A small self-supervised image encoder, trained from scratch.
Training: 6800 steps, batches of 256.
Rows from block 9 of a small self-supervised image encoder, named by matrix and row number. Rows with one number belong to one neuron. Each number is 128 + 32 x the weight over its row's rms, rounded and kept within 0 to 255. All counts start at 0. After the name is the row's rms in percent of the matrix's.
After each neuron's rows are labels from the 100 images, of 14848, where the neuron reaches its largest size: "place" is the part of the image that holds the peak. Only what is clearly more common there than usual is listed. The data: photos of plants, animals and fungi (iNaturalist). In brackets: how many of the 100, against the usual share in percent.
# gate: MLP gate (model.blocks.9.mlp.gate.weight, 640x320), inputs 0-106
# fc1: MLP up (model.blocks.9.mlp.fc1.weight, 640x320), inputs 0-106
# fc2: MLP down (model.blocks.9.mlp.fc2.weight, 320x640, transposed), outputs 0-106

gate.300 098 [155 176 133 137 143 116 111 134 109  95 107 119 145 163 127  92 141 141  97 101 143  69 139 209 162 121 145 148 146  84  98  77 105  83 148 139  91 128 139 109 175  92 118 147 155 149 119 152 178 127 156 165 127  65 150 145  78 112  92 170  77 102 142 129 172 155 157 121 150 132 178 168 155 131 113 142  75 130 103  83 105 112 155 141 133  86 197 104 117  99 124 154 114  63  88  93 150 130  78 176 151 115 127 123  58 106 129]
fc1.300 099 [123 104 159  78 108 133 109 147 168  89 175 134 102  67 138  76 123  53 121 125 115 171 128 170 164 148  86 193 148 118  88  96 141 169 139 140 114  98 103 132 115 146 102 123 140  73 142 133 136 140  76 160 178 131 182  97  97 140 134 120  99 151  89 150 103 150 120  77  73 126 112  78 197 104 131 114  69 127 139 138 140 151 109  91  98 133  96 111 120  64 127 114 180 104 128 157 146  99 108  97 159 143  77  71  91 161 104]
fc2.300 092 [ 88  68 150 105 172 139 190 140  81 119 156 123 119  96 132  98 161 122 109 135 123  75  79 107  81 134 151 131  96 212 159 146 125 158 176 159 147 134 123 147 166 132 171 166 117 149 197 139 125 116 134  93  83 198 184  83 193 157 100 104  99 162 105 124 137 167 116 115 147 114 102 133  93  79 116 113 131 181 144 155 140  98  96 146 158 101  93 127 135 160 133 139 127 137  81 130 156  76 148 101 170 142 111  89 122 139 113]
place: centre (64 vs 25)

gate.30 101 [ 86 126 161 126 143 160 145 119 114  91 139  84 139 131 161  96 124 171 139 153 106 154 127 117 125 120  83 161 141 142 141 120  73 136 183 138 160 141 118 102 144 131 126 187 121 162 142 125 137 105 144 136  84 133  33 147  78 117 188 158 171 100 119 135  78 167 165 171 112  82 125 129 107 138 165  76  99 113 160 163 127 125 180 111 196 129 105 154  91  76 106 129 139 111 106  95 111 134 111 128 121 137 146 101 184 109 174]
fc1.30 093 [145 100 174 121 170 119  85 138  98 114 151 144 161 110 180  86 103 123 118 146 128 150 149 141 160 172 105 119 158 125 105 141 170  97 125 111 106 131 149 149 107 143 162  85  94 157 111 192 140 142 142  59 141 169  91 166 142  70 153 141 121  94 113 168  63 154 182 177 157  97 114 134  52 146 118 137 102  72 158  84  87 133 106 153 160 141 110 124  75  82 113 180 132 170 104 113 139  90 112 113 133 154 103 148 125 118 111]
fc2.30 104 [110 153 126 159 197 132 126 205  62 146 177 135  74 119 197 117 172 108 127 173 121  34 149 131 137 134 134  84 146 120 172 101 106 129  96 159 150  88 119 157 196 150 103 138 128  96 177 114 221 147 136  81 109 127 157 111 132 172  92 123  79 106 135 152 177 175 121 181  66 159 173  96 157 159 152 131 100 146 156 121 137 132 126  71 128  96 113 137 156 158 117 126 132  64 124 140  94 117 145  76 125 134 162 142 189  77 150]
place: top left (35 vs 6.2)

gate.35 089 [175 149 138 118 171 125 146 107 122 127 141 153  92  93 171  49 115 104 171 123 101 144 167 106 169 109 141 129 150 165 153 147 132  87  90 115 118 137 125 100 108 141 137 100 159 170 149 100 131  91 145  43 122 138 146 168 138 137 109  56  49 111 117 150 109 176 159 100 138 163  88 127  92 152 163  99  95 136 144 154 138 164 106 129 104 143 107 125 122 174 123  64 123  42 115 134 104 142  92 128 138 138 129 104 128 163  95]
fc1.35 093 [119 112 116 158 138 135  98 149  46 183  71 141 157 143 121 173 144 161 167 115 117 119 131 133  80 146  84  90 162 156 138  79 113 115 168 146  96  96  82 142 127 132 174 134 121  95 125 191 183 197 132 157  85 129 135  60 175 104 104 118  94 169 143 151 118 149 116  72 109  45 117 107 136 186 166 139 173 112 139  94 143 143 122 164 132  65 193 149 117  63 149 114 121 115 117  79 183 100 151 156 148 117  97 142 105 116 140]
fc2.35 095 [153 147 102 166 124 125 146 153 147 105 127  71 100 150 105 139  96 178 109 224 153 151 172 128 147 147 133 146 142 146  60  83 203 190 227 121 165 139 123 185 132  93  86 163 106 188 151 121  86 153 156 122 160 145 120 134  56 143 157 158 138 113 124  97 119  83 130 155 126 174 113 126 134 147 124 177 117  64 106 141 112 133 130 150  75 142 118  95 117 141 136 136 114  85  87 150 176 101 107 152  92 153 148 163 191 122 143]
place: top left (43 vs 6.2)

gate.455 110 [123 113 153 145 154 132  91 130  64 124  95 133  98 129 176  98 189 120 138 120 185 125 114 173 138 172 141 110 132  88 102  82 104  88 138 165 121 111 119  86 196 115  71 106 120 167  87 118 133 123 173 138 155 122 103 124 103 154  52 146  96 116 186  70 100  41 136  54 195 161 162 130 101 111 128 131 109 117 102 127 169 103 148 124 153 105 150 114 146 159 161 151 131 100 107  56  83  94  54 233 179 102 112 168  88  83 139]
fc1.455 101 [131 144 150 126  95 158 107  82 163 148  99 132  96 147 170 128 139 145 150 177 167 119 143  94 105 121 147 130  88  77 122 114 106 147 167 119 158  72  90 170 102 163 105 147 106 147 106 118 137 129 180 118 172 158  48 159 121 132  93 116 148 158  80  63 115 136  74 137 155 184 171  83  81 131 120 146  91 133 160 120 136 166 115 106 197  85 151 113 106 146 158 141  89 183 139 148 133 108 126 159 141 122 150 188  95 119 177]
fc2.455 101 [108  69 109 119 114 139 106 107 113 121 136 124 144 148 140 149 134 101 160  83  85 110 126 112 158 100 102 145  97 130  70 142 146 116 139 125 132 180 150 184 148  87 127 101 134 125 148 118 131 128  70 141 156 191 135 116 169 182  91 131 108 164  82 178 125 147  86 158 103 185  89 104 151  67 113  54 124 124 141 159 122 103 153 121 151 141 155  68 149 164 175 138 105 185 119 102 133 105 161 154 165  86 109 190 152 145 127]
place: centre (71 vs 25)

gate.325 105 [ 63 172  80 165 144 109 148 124  93 109 140 133 110 150 112 119 123 145 148 137 175 125 115 158 119 118 111 126 124 127 132 108 100 118 137 125 171 148 115 181 126 151 141 138  94 145 207 102 125 120 150 110  49 156 142 169  78  99  90 126  70 130 102 170  75 128 150 143 129 152  91 108 104 168 112 104 164 124 155 117 130 116 106 110 124 129 110  97 123 205  71  97 141 106  98 131 158 119  99 125 140 187 114 104 106 128 174]
fc1.325 097 [159  96  54 140 142 133 105 112 202 119 168 211 115 108 119 139 126 133 153 139 137  91 114 104 100 172 170 140  92 116 149  94 106 131 115 149 128 148 164  94 158 135 169 163 117  84  93 146 121 105  85  91 111 130  71  48 148 139 165  63 102 178 128 111  99  93 116 113 102 155 134 137 134  51 163 157 143 111 121 102 114 175 127 202 147  94 118  69 102  98 149 154 110  99 156 156  96 142  93 105  55  56 155 119 121  91 114]
fc2.325 104 [122  96 156 157  99 158 131 149 130 165 112 104 109 105  81 132 141 121 151 133 160 135 127 130 148 168 116 124 148  85  69 162  84 141 116 115 190 135 142 149 144 120 165 120 168 127 125 111 129 148 143 131  81 150 155 111 143  99 122 113 158 143 155 112 117 124 101  65 150 109 131 104 147 122 111 113 137 108 174 186 127 116 109 104 181 117 164 144 146  97 116 150 114 176 148 173 134  83 130 114  96 145 119 132 137 165 150]
place: top left (90 vs 6.2)

gate.43 093 [164 149 125 119 122 127 115 104 118  81 106 149 120  72 109 148  72 185  89 138  81 169 169 161  94 177 181 115 116 101 130 113  85 133 120 117  82 142 100  70  83 111 150 126  76 152  93 101 217 127 157  89 202 147 151 163 163 154 131 120 147 162  82 147 106 198 143 179 111  97  43  78 134 167 120 135 151 136 101 124  71 128  48  69 119 151 148 146 141 185  69 111  79 110 122 117 110 128 173 147 135 183 177 149 142 136 122]
fc1.43 093 [122 174 116 170 168  53 158 104 116  93 185 105  81 164 111 161  82 148 136  71 148 161 148 164 139 159 175 136 114 141 160 130  83 160 108 142  99 228 120  29 120 124  65 136 110 125  90 142 185 151 107 161 159 100 131  71 151  58 158 127 128  94  84 117 108 125 134 140 149 127 141  86 124 144 142 106  87 105 120  90 113 122 133 136  75  96 168 106 106 137 100 210  93 111 126 156 121 102 108 123 192 183 175  91 150 122 110]
fc2.43 108 [100 128 161 122  98  90  89 179 131 144  97 142 167 123 166 118 143 150 143  71  85  98 140 112 200 106 156 109 152 199 172 115 108 120 120 206 100 119 113 155 109 153 177 118 171 157 101 182 131 133  70 169  70  68  94 143 113 104 140 106 126 209 101 132 107 118 104 166 114 116 104 136  57 106 109 120 156 153  93 149 146 145 100 114  97 105 235  87 125 160 137  83 132 143 117  76 103 109 129 133 101 113 106  93 168  98  90]
place: top left (50 vs 6.2)

gate.445 103 [128 102 143 157 155 127 162 103 142 141 144 181 126 177 138 151 141 217 143  68 188 156 162 172 136 105  99 183  83  95 118  95 123 146 114  77  67 108  93 173  95 141 230 128 141 116 132  43 132 148 108 142 130 105 169 128 107 121 171 114  95 107 148 129 123 100  67 132 176  89 171 148 138 124 190 133 119 130  54  93 120 119 142 135  35 150 112  94 123  68 174 142 125 185  69 132 185 177 118 136 137 122  81 150 181 104 165]
fc1.445 099 [138 100 129 117 189 134  94 143 170 124 208 142 104 134  97 101  82  80 158 116 124 132 158 117 110 163  95 171 154 126 122 173 173  91 100 123 100 181 110  94 130 156 154 151 136 163 187 166 147  88 112 143 130 120 157 120 113 112 179  71 154 164 177 136 100 149 107  78 144 154 154 152 118 117 172 102  96 125 120 159 147 160 125 138 103 136 123  63 100 137 208 111 164  86 112 147  95  96 161 168 162 105 111 195 123 119 166]
fc2.445 097 [156  78 131 135  32 110 116  72  98 127 107 133 127 119 109 155 181  65 109 151  99 216 157 174 114 120  92  82 108 112 117 104  86 126 122 140 150 117 105 113 172 133 126 127  84 101 103 160 102  79 100 103 193 182 147 126 146  76 170  92 120 199 124 141  55 163 152 156  93 137 104 100 139 194 140 158 118 149 107 126  85 145 130  97 105 129 148 135 180 109 187 148 151 101 122 132 134 132 149 116  98 164 128  98  82 121 140]
place: centre (74 vs 25)

gate.498 110 [117 150 155  90 137 144 102 109 149 107 111 122 109  60 140 182 144 105 165 169 154 136 113 151 100 131 144 123 183 142 119 163 161 140 188  99 120 160  98  98 132 172  85 126 153 161  72 120 112  77 101 111 138 116  95 163  83 151 157 175 153 113 172 143 137 140 129 122 173 169 137 131  95  99 152 121 145  92 104 135 186 126  95  83 122 118  69 143 131  97 129 124 146 182 134  90 107 145 138 143 117  97 124 202 134 115 145]
fc1.498 105 [119 143 182 143 111 140  65  71  92 152 113  94 176  92 138 179 145  98 139 129  77 173 131 162  86 132 155 139 135 175  90 131 186 114 136  83 118 201  96 107 150 185 100 132 177 115  82 114 145 151 131 138 130 127  83 162 106 109 150 124 126 101 133 131 154 137 163 131 133 119 143 154 145  92 151 137 157 143  85 170 154 138 106 120  83 130 138 127 162  89 125 130 148 147 122 142  71 131  76 153 122  97 129 156  95 113 120]
fc2.498 096 [163 142  94 101 170 169  53 127 148 131  96 150 171 137 110 121 107 146  77 119 116 100 132 180 160  87 169 159  77 179  81 169 168 150 122 119 111  90 108  73 126 101 153 179 117 144 104 150 118 107 131 130 120 125 122 127 137  76 117 136 142 129 173 144 165 110 135 112 177 139 100  60 171 154 145  43 117  88  86 157 136  93 108 103 140 127  57 182 163  66 117 117 114  70 172 121 159 192 141 147 170 134  85 228 104 179 143]
place: centre (72 vs 25)

gate.550 102 [161 164 119 134 127 112 131  94  61 135 124 159 128 170 162 135 121 100  96 112 109 142 155 125 152 124  42 158 103 133 116 156 117  59 127 164  97 131 130 109 168 160 129 138 174 124 103 110 103 106 148 152 165  99 142 160 115  89 159 166  92 166  72 130 148 141  88 151 145  97 113 112 107 162 123 203 116 172 102 149 113  76  75 158 106 104 146 144 125  84 151 199  56 113  65 168 154 110 146 113 156  70 129 110 129 130 110]
fc1.550 101 [192  92  88 128 107 161 136 135 167 141 165 134  83 132 143 177 171 122 120 114 100 135  93 143 155 142 161 131 132 139 161 143 128 188 130  81 103 137 101 116 155  80 118 127 142 112 146  86 202 123 106 177  47 172  93  92 209 129 161 156 146 156 188 158 143 147 108 134 127 159 117 156 123 118 185 146 160 104 118  97 121 110 149 105 128 138 149 104 126 147 101 121 202  93 110 106 138  61 166 102 100 164 154 132 148 124  98]
fc2.550 098 [123 149 157  42 140 126  84  76 111 153 180  46 105  81 131  93  60 132 149 127 132 100 156 156 154 131 144 134 101 162  99 150  93 151  66  99  89  75 101 165 136  83 174  95  50  89 111 162 128  83 109 137 128  72 129 121 175 112 113 144 159  32 143 113  85 101  79 164 164 131 147  87 145 125 151 108  57 111 127  93 186 134 146 129 129 126 161 159 121 147 142 128 125 100 136  94  61 146 119 146 111 174  64 146 119 121 132]
place: centre (78 vs 25)