python train.py --model="self-supervised image encoder" --dataset="photos of plants, animals and fungi (iNaturalist)" --drop_path=0.1 --residual_init="scaled_by_depth" --eps=1e-08 --one_sided=true --final_lr_fraction=0 --weight_decay=0.2
Rows from block 4 of a small self-supervised image encoder, named by matrix and row number. Rows with one number belong to one neuron. Each number is 500 + 50 x the weight over its row's rms, rounded and kept within 0 to 999. All counts start at 0. Numbers have three digits each.
After each neuron's rows are labels from the 100 images, of 14848, where the neuron reaches its largest size: "responds to" is what is common among them. Only what is clearly more common there than usual is listed. The data: photos of plants, animals and fungi (iNaturalist).
# gate: MLP gate (model.blocks.4.mlp.gate.weight, 320x160), inputs 0-53
# fc1: MLP up (model.blocks.4.mlp.fc1.weight, 320x160), inputs 0-53
# fc2: MLP down (model.blocks.4.mlp.fc2.weight, 160x320, transposed), outputs 0-53

gate.173:511437560500469510417410523546544517433468504514501522452501445467366528507430511468579463462501434493545474580418527536548444538565537531362526487458563504534515
fc1.173:463521542437514547507463437454614492563442495450510495524437514469544474460560526438528469536420575408627465421627460479418448559579489532476453503576520508458489
fc2.173:564433529540471541502433537490495450530556431443611528496492432496428502452392475502489436502559465570499518562466474490387383540504518468502390547446436464519541
responds to: phylum Tracheophyta; kingdom Plantae

gate.306:493445466501626491589485553493450420577513572519478491451519520470522413453535524461457466537529517495564544456432558481564578522377494427399439519504427434533415
fc1.306:497482514493626488451638557478501477527457475532408499520505586505499484531484466489486529533482434503455510495414489508475487597552456521541548501540455549449491
fc2.306:499531513429515514583493490431476524404439552462542479525506432517575511533539503456517496428505487441546493509420561551514628576462600445522476535502526446493411
responds to: order Charadriiformes

gate.299:503457461474458480518542461597506482472527491531573538479535539446611404550427475407501607538496566458497518531539513574482491409496541448506594515462490514489544
fc1.299:523535549506486578522452547392502534521411449525494498489518437580331506474578428608515427539513443512431452471485578447519511525425467561480407497522562547473530
fc2.299:443534460488486493555538496518551498387443538511567540524466545420528376492544509456483631435517551482481469550425521536492419504448418498606455553510601534403542
responds to: order Charadriiformes; family: Scolopacidae

gate.130:548565488463476467515481483539500481533464439415512507509481532434503452466463452445437438481435516533515534436456515532469392495389519501518516551562428566471476
fc1.130:527466479482574541559490546478457498497428394486536533429478499555488411428588510476540514525543590493596520481460504450415519479458471548508480474559454543507489
fc2.130:481475484504507470437502580506553399456551414490475490482542487543522506479574498495509540496532453550569465547505467469348473474442438565524458491545445541533522
responds to: class Insecta; order Lepidoptera; family: Nymphalidae

gate.19:498529482469588427443475562433563541606560484534507562443581478475457532490473431567474461538570487490571553495492587524489503393489476534492489596495544492485553
fc1.19:473518504469457444423447463480436475521526462484487482498602440487583405511491516444569459555470457550470562510555475516446508560543511455473556465519473456571565
fc2.19:562463506503567478495472522462502550470414387491482451498498503583432530488513446582520514595517510465485484576541575494513411445452499498504466483468538536452521
responds to: class Aves; order Accipitriformes

gate.178:456580492449452484417495467534486528550526404453517495454529484615356461603444544517459486470484505500515444486416498491475538449524476451513509419448471622539506
fc1.178:465571532480490470482480584522587537579581456534524492520441543572477517552383530552474506555454445481495514515508473541451450557493527366515470508364467540543381
fc2.178:486482572464543544475577525451539605519505544520447456518510572490566460461474473527498471601602570528597443463516517513555496507495551388525493416550499551448412
responds to: phylum Arthropoda; class Insecta; order Lepidoptera

gate.152:496455510497458531517529456454504544486536498529484437541558489455488520449565576560429567547565515544615486468571496407452614502485370537463473516507537476587493
fc1.152:495502493584539578600491499561481507469442546544433462471446563443575556525488545440528588462519468495492553487509468495397500543446504480428584475419545440493567
fc2.152:487543488602454536456550449476474480533485566483567479560570508565534492495529378550521453510550419513451488418431402444525486578482485468446450466512454395512602
responds to: class Aves; phylum Chordata; order Accipitriformes

gate.93:528468549501511492557408532519485541509503566532514487483513588532580576488482440486582493612465494550488389480527582457497470468385424571477529472473493528407496
fc1.93:508387487541563449474470512509496572529418508513471443478549513531543516517504459383473560539448466575496415447599625433547554524448507436437419477519399437442383
fc2.93:527424429455527477439512460575480546508431505534576541471496484552504453554518459464403470550537523578547378494566462476506536502498491544516390471588488517476484
responds to: class Aves; order Passeriformes

gate.119:459479500391571533522559548482457463503612526469434549536570513527522546567512582523442539473466448498512485451435606491509516519548591589492493581489483610451591
fc1.119:495536422540551553456495572544495449596539521451517612544510399514521426531447539381452404480441443448430510444491494555436475509432486520472489501533450519496531
fc2.119:445536553498572435554478540441539537509524469575499464543514568453439591501436442484485464500418477421485441423542483557523497483485532441551561421448525526458459
responds to: class Insecta; phylum Arthropoda

gate.217:492538603508488507453512539557572503450521477523517549503420610496505441527462440453525495532472499435507511545450446484501470509593487574496514580395560419433484
fc1.217:472388452516503504606502442448450473501427492499518455469561431552490564527459596496542503487478512545514483400524496533463466581435559491543453417544474597470528
fc2.217:480458537458657440548582523495471496533484508447477494527545480489547464490533454505473454501475503550507462531555500423494529461454449539536463458600589542519484
responds to: order Passeriformes

gate.37:576582470527460428512468516428522492574560436537498628582603486538484507505577450568508466472401490474523544509474504478466548535512471408574585484470522533526541
fc1.37:468513570484459479445548525464413523534530533541553384425475518433522530486509379487458490429492542488487532454519544441462546560497479374539432491522529512446544
fc2.37:514419471435566516494536441422511429525471516498548443506548433423498422533507417618553475455505390431558559416498480495543498442523551426505412550570479483535559
responds to: phylum Chordata; class Aves; order Accipitriformes; family: Accipitridae

gate.164:385521536507512547477513451550545507505525546511529522589447523588514473388511472503416471443529502437446579568450598485564401541500525561399474502497535546452485
fc1.164:432539507477413547530460507494532393532437551566403492533426481495460426493415471528477607463509554523487479553532487516460522419504490568524484498422498459477555
fc2.164:541491522486509483532600477547479569567403504535584564576523444406532490485458485457473455400551558506543494469644457481514558537494562553536527515486472564521482
responds to: order Passeriformes

gate.6:481492522430538529520495496576549468535560513530529563552478551434458530461512498387653437559566533482507463581509516459463448514453469466542514627526415598454474
fc1.6:545502449428415549419410448505449485527442442410504562557506581498521480555499538508510464449375582486533460537493464509422438495527563476509524560515495505538493
fc2.6:536511528503516471538418448575448462549555489549564451548507627522551414548531536420547511517499576455581465553500511510492457485527522446483466564525524489494470
responds to: class Aves

gate.52:598492436484564473497428510484482572561458449447474551455501463464539526464546512451466474466564545477536527488518554498509398610574533533607437521481553463442584
fc1.52:444452573475487488460498477432493547470481556505468568439478544484515549503440531491541455535462518428474473457480531488521491496484487442486563516534416459501479
fc2.52:565562484457497494431383525508498485575576517533457552437571535475479537468377500557493483518584455484499436550401559484520452573433612465562511577547476498428524
responds to: phylum Chordata; class Aves; order Passeriformes

gate.247:565501523452443529553444533448424506528515512459529441520615422490536560450450452503487419412503520561508534510455435586406426491512509519526482494389610546503380
fc1.247:389501489429402527555484491512433482557523482553515530556491508541540571482512447544472459501522461469628520459525398490490502428503476480478588448471462529516566
fc2.247:453598564498487462518441453526611455528495489445553525489493488488571430595523437549515591525553442527575492438487399495593535448454553495458583498524543598462474
responds to: phylum Chordata; class Aves; order Passeriformes

gate.67:491461470506562482518527522406444386554554477518472507469515520516463484528474470456494614466499475398528457462593483542516500497583437528485466520447511527442495
fc1.67:476463525563472438593500471395441526524518567551572505521505452439477470495539472430554492492457489421563522506498494424461503512553501450409475345495462582478541
fc2.67:500525488402504497486488491525573473385433517501558425552566476431497514440489438531361380489537448543505416479406487633485494452551470525480490456541483436529467
responds to: phylum Tracheophyta; kingdom Plantae

gate.98:470585545523501495534472627501520466477516463568502519498492493451455486541515480440543506645455540506518445516487441476614502443369578573451569463444523544496498
fc1.98:420541486548448496547463504515526513493501449525521533477566544503478479502459397479481487572523506525420350449501494460556530394409472584373638423492431513516465
fc2.98:483513521496445552509425494541491479565543578454604535553568539537477535470500460524512527583441456524537546588482528531427417560521348522509458450473507537439473
responds to: phylum Arthropoda; class Insecta

gate.302:594482460495542529417409549473473448526555444388464509389547480492424517408509447418501489442528488464522468514487460509544510498475579512623417417437534536500508
fc1.302:533543523476559510536535475538400431441515383443488573486538359474504506441477529503441511402474503434491532504443483464521447501639589537507547510437566459406500
fc2.302:473491500501517418472477477534588486481593521381549501513563557526496544552429504589551429471581452521455407502373534505455454576409560465556555443516438521486515
responds to: class Aves; phylum Chordata; order Passeriformes

gate.0:523487543517485492562524416500528446491527561458557453496332589470506550450512555418555569479518444446521417428536431504610523597529517486542485572465501517503441
fc1.0:485507437592479560420608556473473455430474468483497492530471558407475508528413418602546418516536500496468527519524460539467431506525500513413487458502510564414541
fc2.0:586460514503535478426513526538465511466548459455445510496520514405503468515565418614550467561456383486450525464488423491456507538590563516486607527437528500480495
responds to: order Anseriformes; family: Anatidae

gate.263:545445529413545515465559537451519560585548541499436534532526542431530538480547540504449528540487443490628408500465501466439533488548565473522432472435531460499505
fc1.263:468521529508419505488427385590366529545502454457463473537494465476519503475464534504482462419500468538518529523414440459474453504470555478436464511478538606478539
fc2.263:499536489552508474564481538483482534472471458449545512482519471466503446450398469376468588450503513512560465475497530488490555549418512485514537516507526516599468
responds to: order Lepidoptera

gate.79:495557491543554518472500545399473548549507505443488483595495503480469466484528508588560517578576514471504474508460575437501502431486527511521413420428492477397486
fc1.79:472520424557481556540451543421549445511384558518424485509450448562338487479493527534563452536533483512546452522523463434448558520535466568561504527454490507434480
fc2.79:505432480498476539471535478508415497479514541491458498415445505545495615490409499535500402550510518594519545501463468588507554537527505514369511464442565421598463
responds to: order Charadriiformes

gate.91:467490417433442517441458489492477472571525579407491572499517487482441600492500423533530469519573475496597543465476598408555568523446499523514471527506466477479490
fc1.91:462497479528466483492519531576413545581490541534454500492492493468539490410413559417531383505416519511494556528504521504520444546487505483529598566537495473478472
fc2.91:510512460489512489510607499480532444463408445470579514581511460512449463393411523506383403466540489427499485453477582576580457574415492455493491449403434504390512
responds to: phylum Chordata; class Aves; order Anseriformes; family: Anatidae

gate.125:591517592531510436511447525398431545570520526464463437497584463566416566483479487516518567456525448551473453505383456448529454429537486492455403565491492457546522
fc1.125:498665583395565458573510550474541416472511514473482512529523508484513448582520398538416389505483500574457486499520466500530393481583534504513437543507488483462405
fc2.125:455402507518465566608566537582582565408490448549518473487456552610370477451537554553452561451445506540498517539502490462582462647595556528477493394449450485432488
responds to: class Aves

gate.283:460515608573535535532475565468488487569435459504411524550500440549392485462574548468436486472503345583561492454520474448494448525487470573513434499558535546529510
fc1.283:548539581559538456496463546406491547564428505548446556533468476529413533493587512508395464531517386566559488462500458524531464514444496581472410517486536567493501
fc2.283:495539598490538481559451494435513533511402531476475494481436437515439506528538507475432529482485399497470519505409544519484433558470422622528419581486539579439515
responds to: order Charadriiformes

gate.167:498426498489515527480605561500513604399531513549566548542470574535580519477472557523552531477541529512579577498467478510386495477468456436524421451538557455486501
fc1.167:471482425459421541493569592427413474500499440507573505423618526451422465511515528501478463501533522503564568507503546521479500410501504587511415411521484541422463
fc2.167:495571459497539421466407489463444467666525507482427509499475496507470435486496533482514504509508503444582538531459508549439445488450543538467509496410493379390568
responds to: order Passeriformes

gate.34:461438514529445435581488457412428572495509530501453523540503541522457510511599519468537432463423515486482569475483512565558462542553430534495502403467498537480427
fc1.34:511515515579495496491474430619469494496478609561461428580588504527539484625448450542527586445473590537438444521519479465413508430443469553518518643589457501509504
fc2.34:505459481612520395504500514505504434566556527517394502427388501516532481534545535542617557521448510422471493460496497550452555559393537440477516491402468549599532
responds to: phylum Tracheophyta; kingdom Plantae; class Magnoliopsida

gate.169:582493483494565481579536532444457469511469590508522506571506493546498429497464489399493596528435537456563481453379505515546495542454476521543527451437492507498453
fc1.169:501457513580529491504502554503440460457551534526547491659477467497538479470460497399480491575462522576581483470497506390516558477514542556500436473391435518541510
fc2.169:626437518443569491584526582476435480495528469438409522528486500434545612431551457532456477504552552481507442523483640439501415503454541514544446550412469362436519
responds to: class Aves

gate.174:506548560435465552552435523509403559467447573511556540549491575543598387483499481498462505570543496509468583494484436596479485490463499463473573527561479591510506
fc1.174:518579506531422539594526537487484448476436516499515465473465478513520514585423512523537514477579422517446467470523425599529475443495509504509467427434481463513566
fc2.174:504484489442544448548442574509428480439418522555488420460494416441539537372516644527520491524502527490474539483465471476478561472475510513401435486533559525556459
responds to: phylum Arthropoda

gate.71:555518538469498483497523486537506525451425527485499524523507440503546453515497623564498463379465468574520581479513521403382504532598449485497445510535495556535546
fc1.71:485471523500536440531483479530453401503496500495448547486429482483590457391428473580412486466422438545485517533494573583488508464533614399460507512479536441558522
fc2.71:505485456417476559434439527468516453551568458521507553461485507450449427472513504476493539543452503493526484504435509527481514408472483486537517544486540557453494
responds to: order Lepidoptera

gate.105:576428487420542498478532426473566453363500535445398572437429475527473524447548555494527447505502524534424559466570452460476454509534543453509455405567461516375434
fc1.105:527544523449509503505478498475556483488507503530511478474500459506574508540413450522469482449580558492469577526485434488397526438476479462449536419491525496521513
fc2.105:478525469522454518612600524499534457464399431478447491546598466557449536563503480409564459515466454509461461503472379477524564476438511576479525546544453514608480
responds to: class Aves; order Passeriformes

gate.141:505486554434444490580506504528504518551515481502491530466502515551504538503529554645465494475452473453478602476547489435415459450547483461544543496553548497457552
fc1.141:553483549503511431511532524503524492519409494573449552525478537442540401455553508478454453471493529528526527483445474564481535477624490424535468623528487458493485
fc2.141:534510543530510453412525514555533563513536513480497465505480517490525538514507458476506469444527487531392579443617548526502527460471507513485502511454489487422581
responds to: phylum Arthropoda; class Insecta; order Lepidoptera